From a checkpoint of a small contrastive image-text model: 15.4M parameters.
Rows from block 13 of the image encoder, named by matrix and row number. Rows with one number belong to one neuron. Each number is 500 + 40 x the weight over the matrix's rms, rounded and kept within 0 to 999. All counts start at 0. Numbers have three digits each.
# fc1: MLP up (encoder.blocks.13.mlp.fc1.weight, 768x384), inputs 350-383
# fc2: MLP down (encoder.blocks.13.mlp.fc2.weight, 384x768, transposed), outputs 350-383
fc1.664:518525475542474529452523495540525539466502457492509513528516502510517553482517533547477490537547536536
fc2.664:448525512456504498465500470470531464502497523521517533497430474477507478504510479515499516547522492507
fc1.665:477535628428475560476497496470490414448522449410475515543468506516513495502462502500515493493451501473
fc2.665:571519452522466503482552572461571495431478593521494421466517557473507477537479396458470470463449538415
fc1.666:491547499495590468510502542576497508461481526482527521460476573546494566476489490512481446498453521574
fc2.666:528461463525403371474537487492480497546456447444480472485528474491573538450518531557525515443486463470
fc1.667:380472557477466467450540488508569577521570481416458448477412510528532528449522517466454440498497479513
fc2.667:536497442438494506415464504493543561475482443448464537480566480569519468510502485479447524504448530528
fc1.668:483484566493482480501541491489475472430406489458463482546531467577505511507449470534475500509523491495
fc2.668:454446509512578482414501445524422511556482467582517448438539533556513449524563500602489463497519480552
fc1.669:499532559511469504439509492505487519495490463544498470463499474419520521502494436541482496491496515520
fc2.669:494543505476463441524476473489536493473433426531496485441468475469527520605489485546438482502573500472
fc1.670:532555465478550535434494543521511434509519464479466513483504558462460388487552416483459487542476513528
fc2.670:472455530430466464448555462515463528534465492540475498532483504480477512506500487474508548554555520538
fc1.671:558489517554514493526520502441489477555562512540450502486492572440449535460481502563548463466525420546
fc2.671:486454498451516591440520480507455557562432491472508400431428464506440510564488442440525447538511546509
fc1.672:544394521513510502504512470438417477469460513391502548540561547500493556441512461493552573477554459523
fc2.672:523509501526511483549465436472539511503479504549634532498489523501486505535464469506462533527517503508
fc1.673:510515581541491534518553543563536462499520546484486534480526486466517481526519432535440516518498454454
fc2.673:545498500506499454520487351448593446523532486565506533515514553394547436494520541421512453551440441514
fc1.674:511516489438523479454476524502546565468462529502479528532442615499532487551493513543573464543552563529
fc2.674:509496584535475490365493506585503583455536440457499549469558567512456484473557562545503446539500430544
fc1.675:546504489531497529477441475564486500484499437464549501522508524433480535548467499482558540429485515498
fc2.675:497532538572570498523449465540505543472523495460519481537547511483502450596589469547523514489499528517
fc1.676:495528524521527338528536496472492439495586529488476569487527465573569492484523450489529440542486468485
fc2.676:600497519492427449524506460453437425602543473553487533515503549451655489461559391586629415410452579598
fc1.677:474445568561537542457503457388548485531534470527509523473568535452471458506523560554489460502573476557
fc2.677:431525494390472507528523551488496486542503509493475543579560518499473491453515507540443512539553533496
fc1.678:486524510479456462489556503454464495505521516547485492660569552523565532534479451462541457623465530459
fc2.678:507508490504500405503526398492511514432442478538503506516465493502527471514467500510503523474485538509
fc1.679:538484438472544412531497493528465633498448477510521465510556428602453495534481511529428526549452483458
fc2.679:511447520494450442596541517464547571490491508515499505545571525456494514434529480520460427496490455494
fc1.680:554448543430503594553428520510498552509504511516493524446432499503449551541440589487490446532483569486
fc2.680:534515406508502491462529465493483431449467535501475501442483555524505401552531526517548543512469435476
fc1.681:449484482573512505501577434500490483434483507485503450492486542429544559487458473506544508505499458497
fc2.681:453444361473532560538424550436565481477485571496493481495482598594487496455533448511517571470449511500
fc1.682:507541630478489455496540504475488486459527472431549467510498485506557595491485496497509584528513521535
fc2.682:475451553476512485613573434532534547441471594524498591445482457465529544399502468545487454407483485461
fc1.683:513490457530498572524489500519450529437491585484455501454569469509480583492524500587486533430490493544
fc2.683:503490493508477561517489474483436529446506559526487517503463525478462588448446487468461481560439388488
fc1.684:520539505508462557507582523501545448547493492541489444439541486513514554516492508466514436454504550451
fc2.684:491465544511553486522518456502439457493478496557435447550471525515495478538593503538564481419495492503
fc1.685:525488498506554548512422514522468453438450513569540475540502473468548519531472505516505532501474552465
fc2.685:453486535510521589552397452502462396508429506505544501525482451454444472507514493519542562528476470531
fc1.686:496451510454510543503553533516511559496435475492535471503460479515574463521461516534471456503567526554
fc2.686:494447595479509505545551527559459565512535552500460477471544499473536544576487480446565508535508538525
fc1.687:519654555545519518529448463435503414447517450494469540536494538488452535468450493489425543611538543475
fc2.687:523549517496471542530499478498473453491448501453465463476502485570501496516492492502559538444457558482
fc1.688:499449499423548481499473466568535493508495426557453565495570533496476511487520496472532472486438509531
fc2.688:501543460527467504436522450562552486496549479539524565460487495471559404493536413591510460480503532496
fc1.689:477506464509467505471523443480536536498473492426467508492451536490523492500434488493533507539522551534
fc2.689:460380532544532475526574484499500541382499622485481444444478531461479505507528361631565593537514490474
fc1.690:512492520586408516554488578511510469524499551494478464567544507501460554482497503496500511423377556480
fc2.690:545515477571546524452500554509457503490482441531548481484513550456459564560466516487467526479433475487
fc1.691:522491471442553477473482568402508503467528540518495498470589506546549516572509393456529537542529515486
fc2.691:470513497538482550475549555499491495475477465523450469593466489476476528497509506469502527510500519459
fc1.692:525485451500489501473571560557468557566412492491539501530497433533497562516509446473533476407541439465
fc2.692:527488534559483458514439495499459451504508461476439507558472501445472521503557498475536501490530466514
fc1.693:508513494516473537508464504492546489520492460417496566563511472514531540461481474508470454518518444510
fc2.693:506448429403513539498526513434454516478562512500423603550472465463454543525419479509479438499529515537
fc1.694:492569468495522501412455581511452472500480450529469545561483589553533504473499523510493540528484471553
fc2.694:459486492520479579439518481482536526451488504566430485483441558461572461549462552540474485485537533475
fc1.695:512529480492453482500493569540524472476540409479489523563453532529513553549460419486434470450503471566
fc2.695:419437448540494503523503560505494486454448487484491460505558516460562572482450523494459515475497515546
fc1.696:491497504466466538508461529481510466526478492501539502514511623500516475534531457480460486480487569492
fc2.696:571521557533484484443475471556551528580604494576462520509520548503479455487481520449488595491526567495
fc1.697:492559495501491511516556527494493503492510508526524476575428458493514463489542369570455520499567479463
fc2.697:503473500499514486532500473455434549536526536563543475551503496509477486483513548473454500462495460490
fc1.698:430479435506556528520568552499519476526471448555541487570537573497503475487541526491474475507561524547
fc2.698:509496520417512493495418494515480488511497537518467543482461560457502492525492524521460504538473507524
fc1.699:476470515544475540562473512467483535522576367460490593501511585416574516517527495406546533528527520568
fc2.699:433581431523508445517527502516525469502507559570487451509507457481446492453474542488481490444500437413
fc1.700:522541527482505420508496453556502505469488501523512538452501437507511506479502551483487476481440473463
fc2.700:531524553549462473508490488477519492533478506522542515529549445527518560560539476495494508470537525479
fc1.701:548540476449429548473531524588473426477586540478501484590557552442490538532422493490569475516532478476
fc2.701:478502525474476555473550452566471518499571532508530503483474474505512482510553503534510421503472562498
fc1.702:558413513624527471555481430471545432533554508485489508463465491521475481482518512547509503605500487473
fc2.702:488454505488502485483468489537485439518486459555508525509481554512514540450437489478495529529510509526
fc1.703:475444536481488464522537512416535468399482503471501529492515466538539509384516460521471531560515470428
fc2.703:433518460414519430494561502491486528505558496504509546509567488533526491544547461507467476465522517476
fc1.704:478486523441459514524478510501522480535479414489576524534537467525527474521459529483502554541532468482
fc2.704:472454477525533488427520484547464521501459503463433511491559540524511447579489480566469519587503512497
fc1.705:503481571500481643476474435524501503464452514525551514557497460479526510477487554468533477507528561551
fc2.705:473466613516610493544546512607522444543576525480459454455508458523526501408632487506480490442466531491
fc1.706:476537457488486464443500541507508545487521479499497485453523565476503462510588530507515481502485616541
fc2.706:460477552447506504456404522504516545596463526507454408539494525537506498538463462464429536551525499539
fc1.707:487549471515519481547457512515516545539500541504529517469547543525511509550486443531508472523443460547
fc2.707:510558500521454532547524483514495490515510486521519514505430501447510602487465504460493511485511514515
fc1.708:474535483573502577510442479527479427473421484575491516495442435503480537464475467494480482484480501508
fc2.708:558462498571463506544456523508434445569515469502527523489492509410572526465553436453583462425496471515
fc1.709:582528469508470570540500518506465380564478505587553528567484531484480449526462567463420538529514535548
fc2.709:485508457550537528475483519501436485495466495528592521534446462465489485487519431528436521458477493432
fc1.710:568506501490559483509491527511493458489513509518530594502511459509465553485427527424520491499528540418
fc2.710:423468525468542478434567487482563512560454376444494523470508507487497526453495527598483434462512547428
fc1.711:525456549548539532497487535541456481440485518536559500523498591531518511503460507489455437534493509521
fc2.711:569540606483503528462514512533575445490501410536540592576401496592492557437451512574437516533512441480
fc1.712:526484458493488514447488478486496504470434549477524531505517527521495521520523520511419516504521411492
fc2.712:502514580528515434515511429506493486529460475420525511475463522483461538472457461562497475466502492462
fc1.713:522458549554448471531559507472521469463573428468484468414521522500448456574471446551451516473529488496
fc2.713:447466467554527483503459509478549455480529519466374596487490506474561539542497508506524571501532437457
fc1.714:419527476561517567408456569489509493526536525452495472469463511550476455527439554436551459537464533492
fc2.714:455470519422524552494456504472596498439515540525546458498627457404473579459415434481562478494513606510
fc1.715:507484494480486530485473465403508498480476451507525510517497548440479512478545531543471498470546548492
fc2.715:542484517553470544547499503488532492489508521436438491471491556463488469489490523510438459527492539525
fc1.716:505474567439524475453469508543510491468499512478469498501447497525511610472508429468483534454474443492
fc2.716:530538469483490513461480495532479430442465565444542533514505522489569571488484527592524471507550444519
fc1.717:463547481485511481536491514507463441494515487476489525421495462538479481531467520473412464515506465546
fc2.717:405466421591567480491461572584539504448505469542535448533549479466540505544526556466571412472520524454
fc1.718:444501476484492512512397479476524420562505564471547539506506524445550491471491474532427509475491492455
fc2.718:487534514526463546542479534462549524396505465418505565520459456480449474502433477536460517414422504535
fc1.719:554491559558556503542475493505512534416528461578485565538478485432481466477525527494519522450464537510
fc2.719:443434446487538495480591540520410399440498420431465509513470488467486490515453445555488501459534538544
fc1.720:456463538452506491486463468489614452479460489532488513527510489462495510438676442521435506485564538484
fc2.720:508495518537504485500539488505516506549544507494461565472478525503485517549496530480544522453466549491
fc1.721:495458554480568542457535524440445519486488467495525535506434411514573536532481488504456596510572424449
fc2.721:516514411500512541513546521533522519529471446510501553473509479443509501495509550517507535502504503494
fc1.722:502467456506505565520494385559479442604530559435470512490540504483481483472544459443555501476527507546
fc2.722:459472494387442460541512456481524537458553510537454513459543601487481506465437467450530463461444489532
fc1.723:495508511474477524530428492502443511512583545535573521586527505528449500506549555537507536485508457459
fc2.723:493512489533507542518489502511450534494488507468473486477512548505512481563449567478471486484475489498
fc1.724:558525509542514552499443467513436472447511466474463455512546421537481432509508507581543475521484492539
fc2.724:526440457499518448490474537585472517509471447485483416423451434575504565481412470438526477446465531466
fc1.725:498506508504512547477459541561466526480462519511488477479471475405452535478475508527487485515501473501
fc2.725:531469513504450519466504628450450534538522514494486511509451501551504535469440539544582419531440564448
fc1.726:481538462484490491452498526496549471511534497458513487443414542517502569462509491491443380508567448479
fc2.726:513532518561491549461533444498480521531533538491535503499565443474477448442521535435451421478515533406
fc1.727:495449457476549504492478440484481546481502426491579453497481491473497515464524567509487557567433528477
fc2.727:507479557533466440462488508465499425483555449551485465475607510583578560583503584432452438513478497530
fc1.728:554493495516484613477447544469469525529491438564449497465504505441603497481500555506508549504530459469
fc2.728:523498540495443465500506527527510451473473534424474438541495435596476511549523513429432504472432467578
fc1.729:521462455428557531503513504461537486510469474578564539499458507477541510566558503506376503532490550424
fc2.729:438502492547475499487574537585477532577484625498543590468431532529441533565548500537505522504500556451
fc1.730:496475450517496493426512412449473462485516496479473538481546496484428497424558507590463527523439506528
fc2.730:455539477486443500498557559420449519505557505563499501503515487502517484451553504490474531546501480481
fc1.731:504528536497405463516528533490552470525518496495548505515542424570456461505499454454466469472506562474
fc2.731:493521453456555494495504468446518497489465462474495481477502460494522471549509452483468503519527469488
fc1.732:552494422518475504470465516523487510480514424480530585431444519495513485465554583496539517540525441487
fc2.732:436542530474529500464498524501483483460525445533407487529450493446565434500478456504508480494515471479
fc1.733:445516554556552499492432529423522501497491499535513496517478461464460556518540501518446549557489563478
fc2.733:488520549495438555510451446548477513493514513506548527460533475538529505499462494558464511509463502530
fc1.734:439597453457481521583572543510517480445459503446518441487543540473553575494549490483493415512437473511
fc2.734:528508552499522502448478480515521500499541450524551443557506478457458560486498485538527467496525547490
fc1.735:499441471563544461517547522462507495452489523507501442538514473458445499515506524484499507535505482518
fc2.735:512514514467493540484489502519492545470526508515473467479566521472506507454443493509511559558462474488
fc1.736:526470440516556514573559508484538487515534533498509533448518521559492564503472438493512523535440513491
fc2.736:540441471501532469542537513491534532508502539546414544558394513523486485515432422542458460503592497476
fc1.737:390478482494456526489545493545480475539484509544539463468485535470490472476481439477527500445493482471
fc2.737:446482504541528503494487538482495532500443497457497473510497585529471502489500420503516496455499454483
fc1.738:441502553584444424477545480465487486479547483493477489444471500483521502454441496477542528564473507467
fc2.738:496523471503516507447525500521434454520513467489509507488483465569563499521487498448488544489474500499
fc1.739:455527422513530479448477469576545477494444539491477512465500464512448473569528471538411482445484513521
fc2.739:490525557542432583514542539507462496467453535521503456571519515476490561481557547415482476538491513489
fc1.740:516517544453434489513495527494470467515492420535445540506470584497537525541512489463516521555510515531
fc2.740:535515528501550526560490508542529519578451404469506445513411580432508529453415571547508475460588510463
fc1.741:390514466499472503514431504505534498552506494523456487401550406496519530497544496562492569476539471493
fc2.741:541458549546610519474462545507457563449487477547508490526515466559487498450511492462466490543451432483