config = dict(
    encoder_arch='convnext',
    model='contrastive image-text model',
    dataset='regions of photos with short descriptions (Visual Genome)',
    train_examples=203450,
    image_size=64,
    crop_scale_min=1,
    horizontal_flip=True,
    translate=0.06,
    rotation_deg=10,
    color_jitter=0.1,
    tokenizer='word',
    vocab_size=6471,
    loss='sigmoid',
    embed_dim=256,
    encoder_isotropic=True,
    encoder_norm='layernorm',
    encoder_activation='silu',
    encoder_mlp_ratio=2,
    encoder_inner_norm=False,
    encoder_patch_size=[8, 8],
    encoder_conv_stem=False,
    encoder_layers=16,
    encoder_width=384,
    encoder_kernel_size=3,
    text_encoder_causal=True,
    text_encoder_width=256,
    text_encoder_layers=6,
    text_encoder_norm='layernorm',
    text_encoder_norm_position='pre',
    text_encoder_activation='gelu',
    text_encoder_mlp_ratio=3,
    text_encoder_head_dim=64,
    text_encoder_fused_qkv=True,
    text_encoder_bias='all',
    text_encoder_qk_norm=False,
    text_encoder_parallel_block=False,
    text_encoder_inner_norm=False,
    text_encoder_positions='rope',
    init='xavier_uniform',
    residual_init='none',
    optimizer='normuon',
    muon_scale='match_rms_adamw',
    learning_rate=0.0023,
    momentum=0.95,
    nesterov=True,
    orthogonalizer='newton_schulz_5',
    adamw_lr_other_params=0.0012,
    max_grad_norm=0.5,
    max_steps=6800,
    batch_size=256,
    epochs=8.6,
    lr_schedule='linear',
    final_lr_fraction=0.05,
    warmup_steps=200,
    weight_decay=0.3,
    adamw_weight_decay_other_params=0.05,
)
Rows from block 2 of the image encoder of a small contrastive image-text model, named by matrix and row number. Rows with one number belong to one neuron. Each number is 128 + 32 x the weight over its row's rms, rounded and kept within 0 to 255. All counts start at 0.
After each neuron's rows are labels from the 100 images, of 14848, where the neuron reaches its highest value: "place" is the part of the image that holds the peak. Only what is clearly more common there than usual is listed. The data: regions of photos with short descriptions (Visual Genome). In brackets: how many of the 100, against the usual share in percent.
# fc1: MLP up (encoder.blocks.2.mlp.fc1.weight, 768x384), inputs 0-191
# fc2: MLP down (encoder.blocks.2.mlp.fc2.weight, 384x768, transposed), outputs 0-191

fc1.355 [128 145 114 113  57  85  98 135  53 164 102 134 143 123 125 128 110 115 109 112  90 138 115  69 149 199 134 156 171 132 151 136 149 144 152 104  61 165 152 107 179  93 100  99 113 168 168 173 185 153 167  99 116 104 100  54 113 141 131 112 119 138 148 177 162  87 116 137 146 127 142  88 142 125 149 125 135 126  92 113 150 165 117  91  97 110 102 155 139 164 107 115 180 149 108  96 176  93 165 108 197 167 191 118 159 141 133 135 169 124  98 135 116 173 121 171 163 117 156 108 112 109  96  79 101 159 124 142 144 142 152  93  81 104 160 101 159 130 150 134 108 140 191 162  86  84 141 131 158 110 133 140  91 103 131  93 127 138  82 108 153 104 121 169 129 119 106 109 154 163  96 156 134 122 159 137  78 127 114  95 124 109 177 162 134 100 155 140 220 100 142 132]
fc2.355 [116 118  99 168 142 142 137 148 138 121 138  83  96  87 116 133 210 111 132 101 148 144  96  82 100 118 161 183 160 114 147 169 136 131 147 160 141  96 146 116  88 100 127 143 124 153 105  88 133 136 109  79 116  93 137 135  63 175 134 157 169 158 154 133 155 151  57  97 160 118 110  92 103  67 117 174 139 126 170 148 185 111 180  91 135 117 125 112 147 174  58  80 104 104 126 127  69  96  93 115 156 113  44 226 110 126 102 203 149  95 126 139 138  91 147  95 163 130  41 193 134 127 111 144 108 145  91 129 172 126  82 118 125  87 139 143 117 141 107 100 152 142 118 180 140  80 183 109  91 158 109 112 141 175 129 140 169 154 142 135  99 139 202  97 139 212 117 112 100 167 165  96 181 123 117  74  81 106 139 135 162  98  52 134 136 113 164 117  96 165 105 133]
place: bottom centre (25 vs 9.4)

fc1.239 [138 111 138 161 152 127 120  89 123  78 112 132 102 159  95 186  80 152 114  65  96 151  61  96 144 126 179 162 143 100 181 184 172  74 129 144 103 167 149 153 143 125 127 154 153 129 130 108 110 164 209  83 151  94 156  77 100 162  86  87 132 168 138 147 217  85  60 122 113 120 141 151 108 152  77 116 115 139  88 177 128 139 136 133 104 155 130 133 116 127 115 113 135  83 148  48 120 125 119 139 172 147  86 102 128 135 155 116 146 118  93  96 128  85  83 127  89 140 108 152  59 172  97 100 156 145 151 109  91 126 153 144 116  63 122 193 140 153 111 110  77 114 102 149 124 186  98 126 153  87 193 128  45 172 145  99 123 137 153 143 153 106 129 121 122 134 100 113 121 157 163 114 116 148 138 166  66 118 147 154 145  88 112 102 130  59 135 149 112 183 127 136]
fc2.239 [153 125 121 116 124  94 185 112 113 154 117 192 130 119 138 141 140 113 127  65 168 163 106 168 100 125 139 112 209 110 111 123 125 126  99 152 114 142 169 133 165 149 109 114 137  96 122 145 106 143 107 185 100 116 160 157  55  84 178 116 151 155 151 117 158 160 160 117 111 139  98  76 115 151 189 161 114 179 166 122 130 108 123 179 153 148 137 138 101 137 149 141 107 190 153 124 134 140 140 133  83  83 106 141  65 132 134 165  96 170 182 144 151 145 156 118 127 165 168  74 174  68 150 133 197 147 163  82 154 161  70 131 139  89  91 143 166 139 100 162  86 208 142 101 173 125  88 123 122  91 128 106 217  76 168 149 156 103  99 112 120  91 188 193 163 148  79  93 102  96 102 156  88 137 156  88  74 131  97 153 152  98 143  97 179 171 110 177 183  91 134 142]
place: bottom right (33 vs 14.1)

fc1.411 [ 75 144 102 137 118 153 161 101 132 111 138 158 133 109 112 129 117 185 177 115 134 110 141 124 120 120 200 127 169 117 147 108 132 111 154 156  68 102 151 108  77 104  96 136 143  94 146 109 109 136 128 124 114  93 167 104 116 146 132 145 122 110 181 125 114 166 170 146  80 145 134 197  94 140 139 164 123 120 117 140 122 135 151 141 151 117 172 144 113 138 107  80  57 123 105 137 128 145  82 138 124 149 172 119 155  96 140 108 161 149 143 146 129 152 149 120 123 127 142 130 123 108 138 154  67 212 157 156 131 173 134 170 102 117 128 123 111  94 123 114 208 103 111 143  68 105 206 167 177  50 126 120 135   0  89 113 151  81 160 103 111 146 156 136 152 179 222 149 137 148 143 182 136 152 163 115  87 128 114 138 104  79 146 120 107 132 103 109 110  92 230 135]
fc2.411 [131 130 175 169 132 121 103  94 107 132 125 131 122  97 143 117 111  96 169 101 151 155 105 161 102  65 144 160 100 143 104 109 178 124 106  83  85 191  96 151 124 133 113 136 115  95 109 154  82 171 163 141 149  67 146 118 112 128 142 166 118 137 151  97 142 148 145 118 152  69 147  95 125 122  79 113 167 135  37 127  94 180 129 120 115 143  65 161 137 181 135 126  75 171  78 191  89 155 170  92 144 117 138 168 143 127 115  82 117 133 163 124 148 163 135 102  86  90 123  91 127 104 106 132 110 133 168 133 128 122 142 172 155 140 112 140 151 109 154 162 171 147 161 118 169 128 152 132  82 154 167 129 183 217 138 106 146 188  82 175 154 172 108 150 130 154 141 232 106  86 149 193  88 118 157 158 127 128 131 123 141 141 135 111 169 132 138 176 125  71 177  95]
place: bottom right (45 vs 14.1)

fc1.693 [189  98 142 124  69 110 128 144 180 170  96  67 121 135 148  51 136 125 117 126 181  57 173 168  92 179 103 207 144 147 108 156 136 165 129 147 142 124 103  37 142 127 179 142 128  79 113 145 104 144 153  91 149 108 133 157 105 150  79 111 127 142 131 166 105 143 109 139 125 137 112 125 122 194 143 210  40 105 128  77 115 129  66 158 167 112  93 188 151  77 152 143 147 227 128 173 150 178 106 119 130 145 132 122 138 128 117 101 143 134 127 149  81 139 158  95 125 156  85 129 202  74 138 124 126 159 140 142 133 143 171 159 111 170 131  98  59 108  58 143 163 157 129 146 106  96 142 116 119 157  94 137 160 119 134 125 160 156 102 114 145 224 174 108 155  61 111 172  79 166 144  90 140 133 159 111 112 143 132 154  86  82 172 185 123 125 131 109 119 145 142 169]
fc2.693 [ 52 160 117 139 169  88 116 122 135 107 134  85 118 120 147 104  78  86  88 111 162  97 138 103 118  84 131 101 138 173 143  91 119 103 149 141 130 120 169 158 173 141 153 141 144 137 155 131 135 117 127 115 139 124  56 175  66 108 112 150  83 169 183 134 103 139 139 129  98  97 133 188 161 145 109  80  97 176 170 119  69 127 176  99  83  75 154 126 130 169 118 100  82 152 149 198 149  70 144 139  96 149  61 114 167 129 106 183 126 123 138 134 111 141 121 142  71 179 109 216 122 158  85  84 110 172 110 121  90 134 144 145 156 161 126 110 108 143 143 172 152 124 133  95 149  93 109 160 119 112 121 152  82 107 137 138  67 143 173 147 125 177  96 193 146 146 156  95 148 134 113  44 179 131 159 121 120  79  70 135  74 182 126 163 185 134 159 125 142 149 125 136]
place: bottom right (48 vs 14.1)

fc1.382 [114 160 109 145 145 126 100  66  98 146 105 106  90 139 192 147  73 185 106 127 145 130 180 132 132 148 175 164 137 119 152 148 103 129 163 124 131 145  44 131  71 112 165  98 141 102 146 103 126 105 155 148 106 138 166 137 103 127 132 144  91  84 128 139 144 186 141  87 103 127 129 160 112 115 201 126 122 122 211 127 121 140 155 138 105 126 158 139 110  69 117 115 107  91  48 183  90 121 145  82 100 101 102 166 122 185 150 130 112 129 119 100 139 142 138 189 155 101 211 105 120  68 135 144 114 199 174 134 155 128 116 105  81 123 128 123 104 171 127 140 133 155 141 130  99 101 115 134 127 145  42 129 123 114  60 129 143 123 139 101 153  90 125  94 160  83 179 145 108 174  87 121 148 152 198 172 171 126 137 150 142 109 150 163 140 170  77 119 137 123 100 104]
fc2.382 [159 135 182  88 168 160  97 131 144 172  70 153 158  88 169 180 148 127 117 133 110 197  83 108 118 174 115 137 157 153 112 102 137 138 119 120 107 114  99 144 162 147  86 139  87 177 168 179  94 181 173 126 177  97 139 185 103 116 125  85 138 159 116 117 192 159 157  84 143  79 116  72 130 121 115 150 123 178 182 127 115 175  72 142 141 115 137 219  92 118  75  69 132 119  55 131 101 127 133 115 136 161  76  99 140 180  92 135  73  45 145 124 122 128 105  93 178 105 125  85 143 146 165 107 106 155 126  68  79 110 132 123  93  90 101 141 121 111 107 115  89 137 162 121 119  18 136 135 160 176 153 133 144  99 142 152 140 114 158  91 163 137 135 141 169  78 131 109 159  85 121 152 106 127 113 127 143 169 128 140 196  96 123 129 132  95 123 133 159 143 123 136]
place: bottom centre (26 vs 9.4)

fc1.148 [ 94 199  85 106  99  54  44  82 195 105 163 127 151 125 156 156 148  86 124 105 120 157 113 107 138 113 166  93  90  74 118 105 196 161 136 112 136 140 152 111 123  94  87  96 142 104 124 131 187 133 105 125 118 128 185 108  96 100 148 129 179 111 135 154  71 137 146  78 147 150 122 152 123  79 140 114  67 145 100 101 131 124 158 103 111  80 118 143 138 109 173 129  99 121 147 168 160 141 130 125 133 126  71 122 209 106 112 122 115 167 148 175 102 127 147 139 143 125 103  85 188 175 181 128 138 149 130  78 128 135 135 145 127 119  92 167  43 140 115  93 129 129 147 115 137 116 162 189 120 146 107 120 182  83  92 103 153 106 166 157 188 122  61  88 118 116  97 118  73 115 101  81 126 136 140 139 129 150 150 121 155 156 138 127 135 122 140 154 115  75 118 100]
fc2.148 [114  79  62 113 173 126  82 136  98 120 148 168 101  34 131 147 159 151 155  86 120 135 100 152 145 122 152 116 146 124 148  90 105 134 113 199 144 155 107 104 126 140 138 114 126 175  78  75 191 112 144 172 131 117 123 172 212 102 100 108 129 124 180  95 154  73  72  91 183  85  97 124  85  89  99 124 139 115  99 143  91 128 140 108 134 122 139  83 159 138  94 154 125 134 143 144 100 106 125 117 137 165 116 140 140  87 160 181 105 150 142 169 122 118  97 145 140 136 156 144 151  71 112 115 135 157 145 129 206  98  64 131  84 136 159 145  99 172 105 109 131  81 130 114 154 129 130  94 136  94 146 187 163 157 151 138  52 191 124  63 160  71 119 106  61 150 138  78 156  63 129  67 150  78 135 135 116 133 138 158 117  97 149 163 189 160 132 148 162  71  84 145]
place: bottom centre (28 vs 9.4)

fc1.97 [149 164 150 137 117  80  77 150  78 109 118  65 149 129 171 140 132 128 111 134 125  99 182 112 148 136 129 139 175 107 174 194 129 102 149 159 108 174 123 180 162  68 111 112 102 150 100 107  92 119 126 132 156 127 175 119 110 126 181 180 169 125 139 136 146 134 123  82  97 165 121 159 106 104 115 165 115 103 158 154 111  90 125 112 159 151 120  86 133 170 153 202 118 109 148 148 117 130  99 137 143  92 140 161 128 130 121 139 183 164 119  61  68 121 131  94 112 112  44 136  98 143  80 113 100 122  89 135 149 112  95 150 136 108 179  72 136 104 120 103 121 133 132 198 179 166 138 106 125  99 145  96 124 131 181 101 150 188 188  98 151 158  97 114  64 110 121 143 109 179 117 108 186 131 134 126  83  79  74  90 195 160  89 119 152 157  97  90 142  88 111 194]
fc2.97 [108 109 156 133 117 112 116  58 153 159  82 120 154 110 156 145 184 159 123 154 139  58 129 122 150 117 153 123 168 144 111  91 147  91 118  52 120 102  76 184 117 162 113 117 135 164 151 114 124 129 160 170  71 117 128 146  74 113 100 102 121  83 116 102  99 109 123  88 113 133 105 184 138 140 166 163 140  92  68 170 104 114 132 119 173 143 139 158 152  99  98 103 144 104 140 164  98 121 130 199 104 149 157 145 143 102 152 158 194  64 140  85 149 119 134 137 104 106  71 139 149 147 145 108 162 101 178 147  75 110 198 148 139 146 114  37 158 134  92  92 156 117 101 100 116 140 155 108  83  92 115 108 123  81 105  47  87 128 113 144 116  53 128 133 132  24 139 178 171 151 104 133 115 121 150 132  87 109 178 104 160 104 154  70  94 133 172 106 198 131 137 165]
place: bottom right (44 vs 14.1); top right (35 vs 14.1)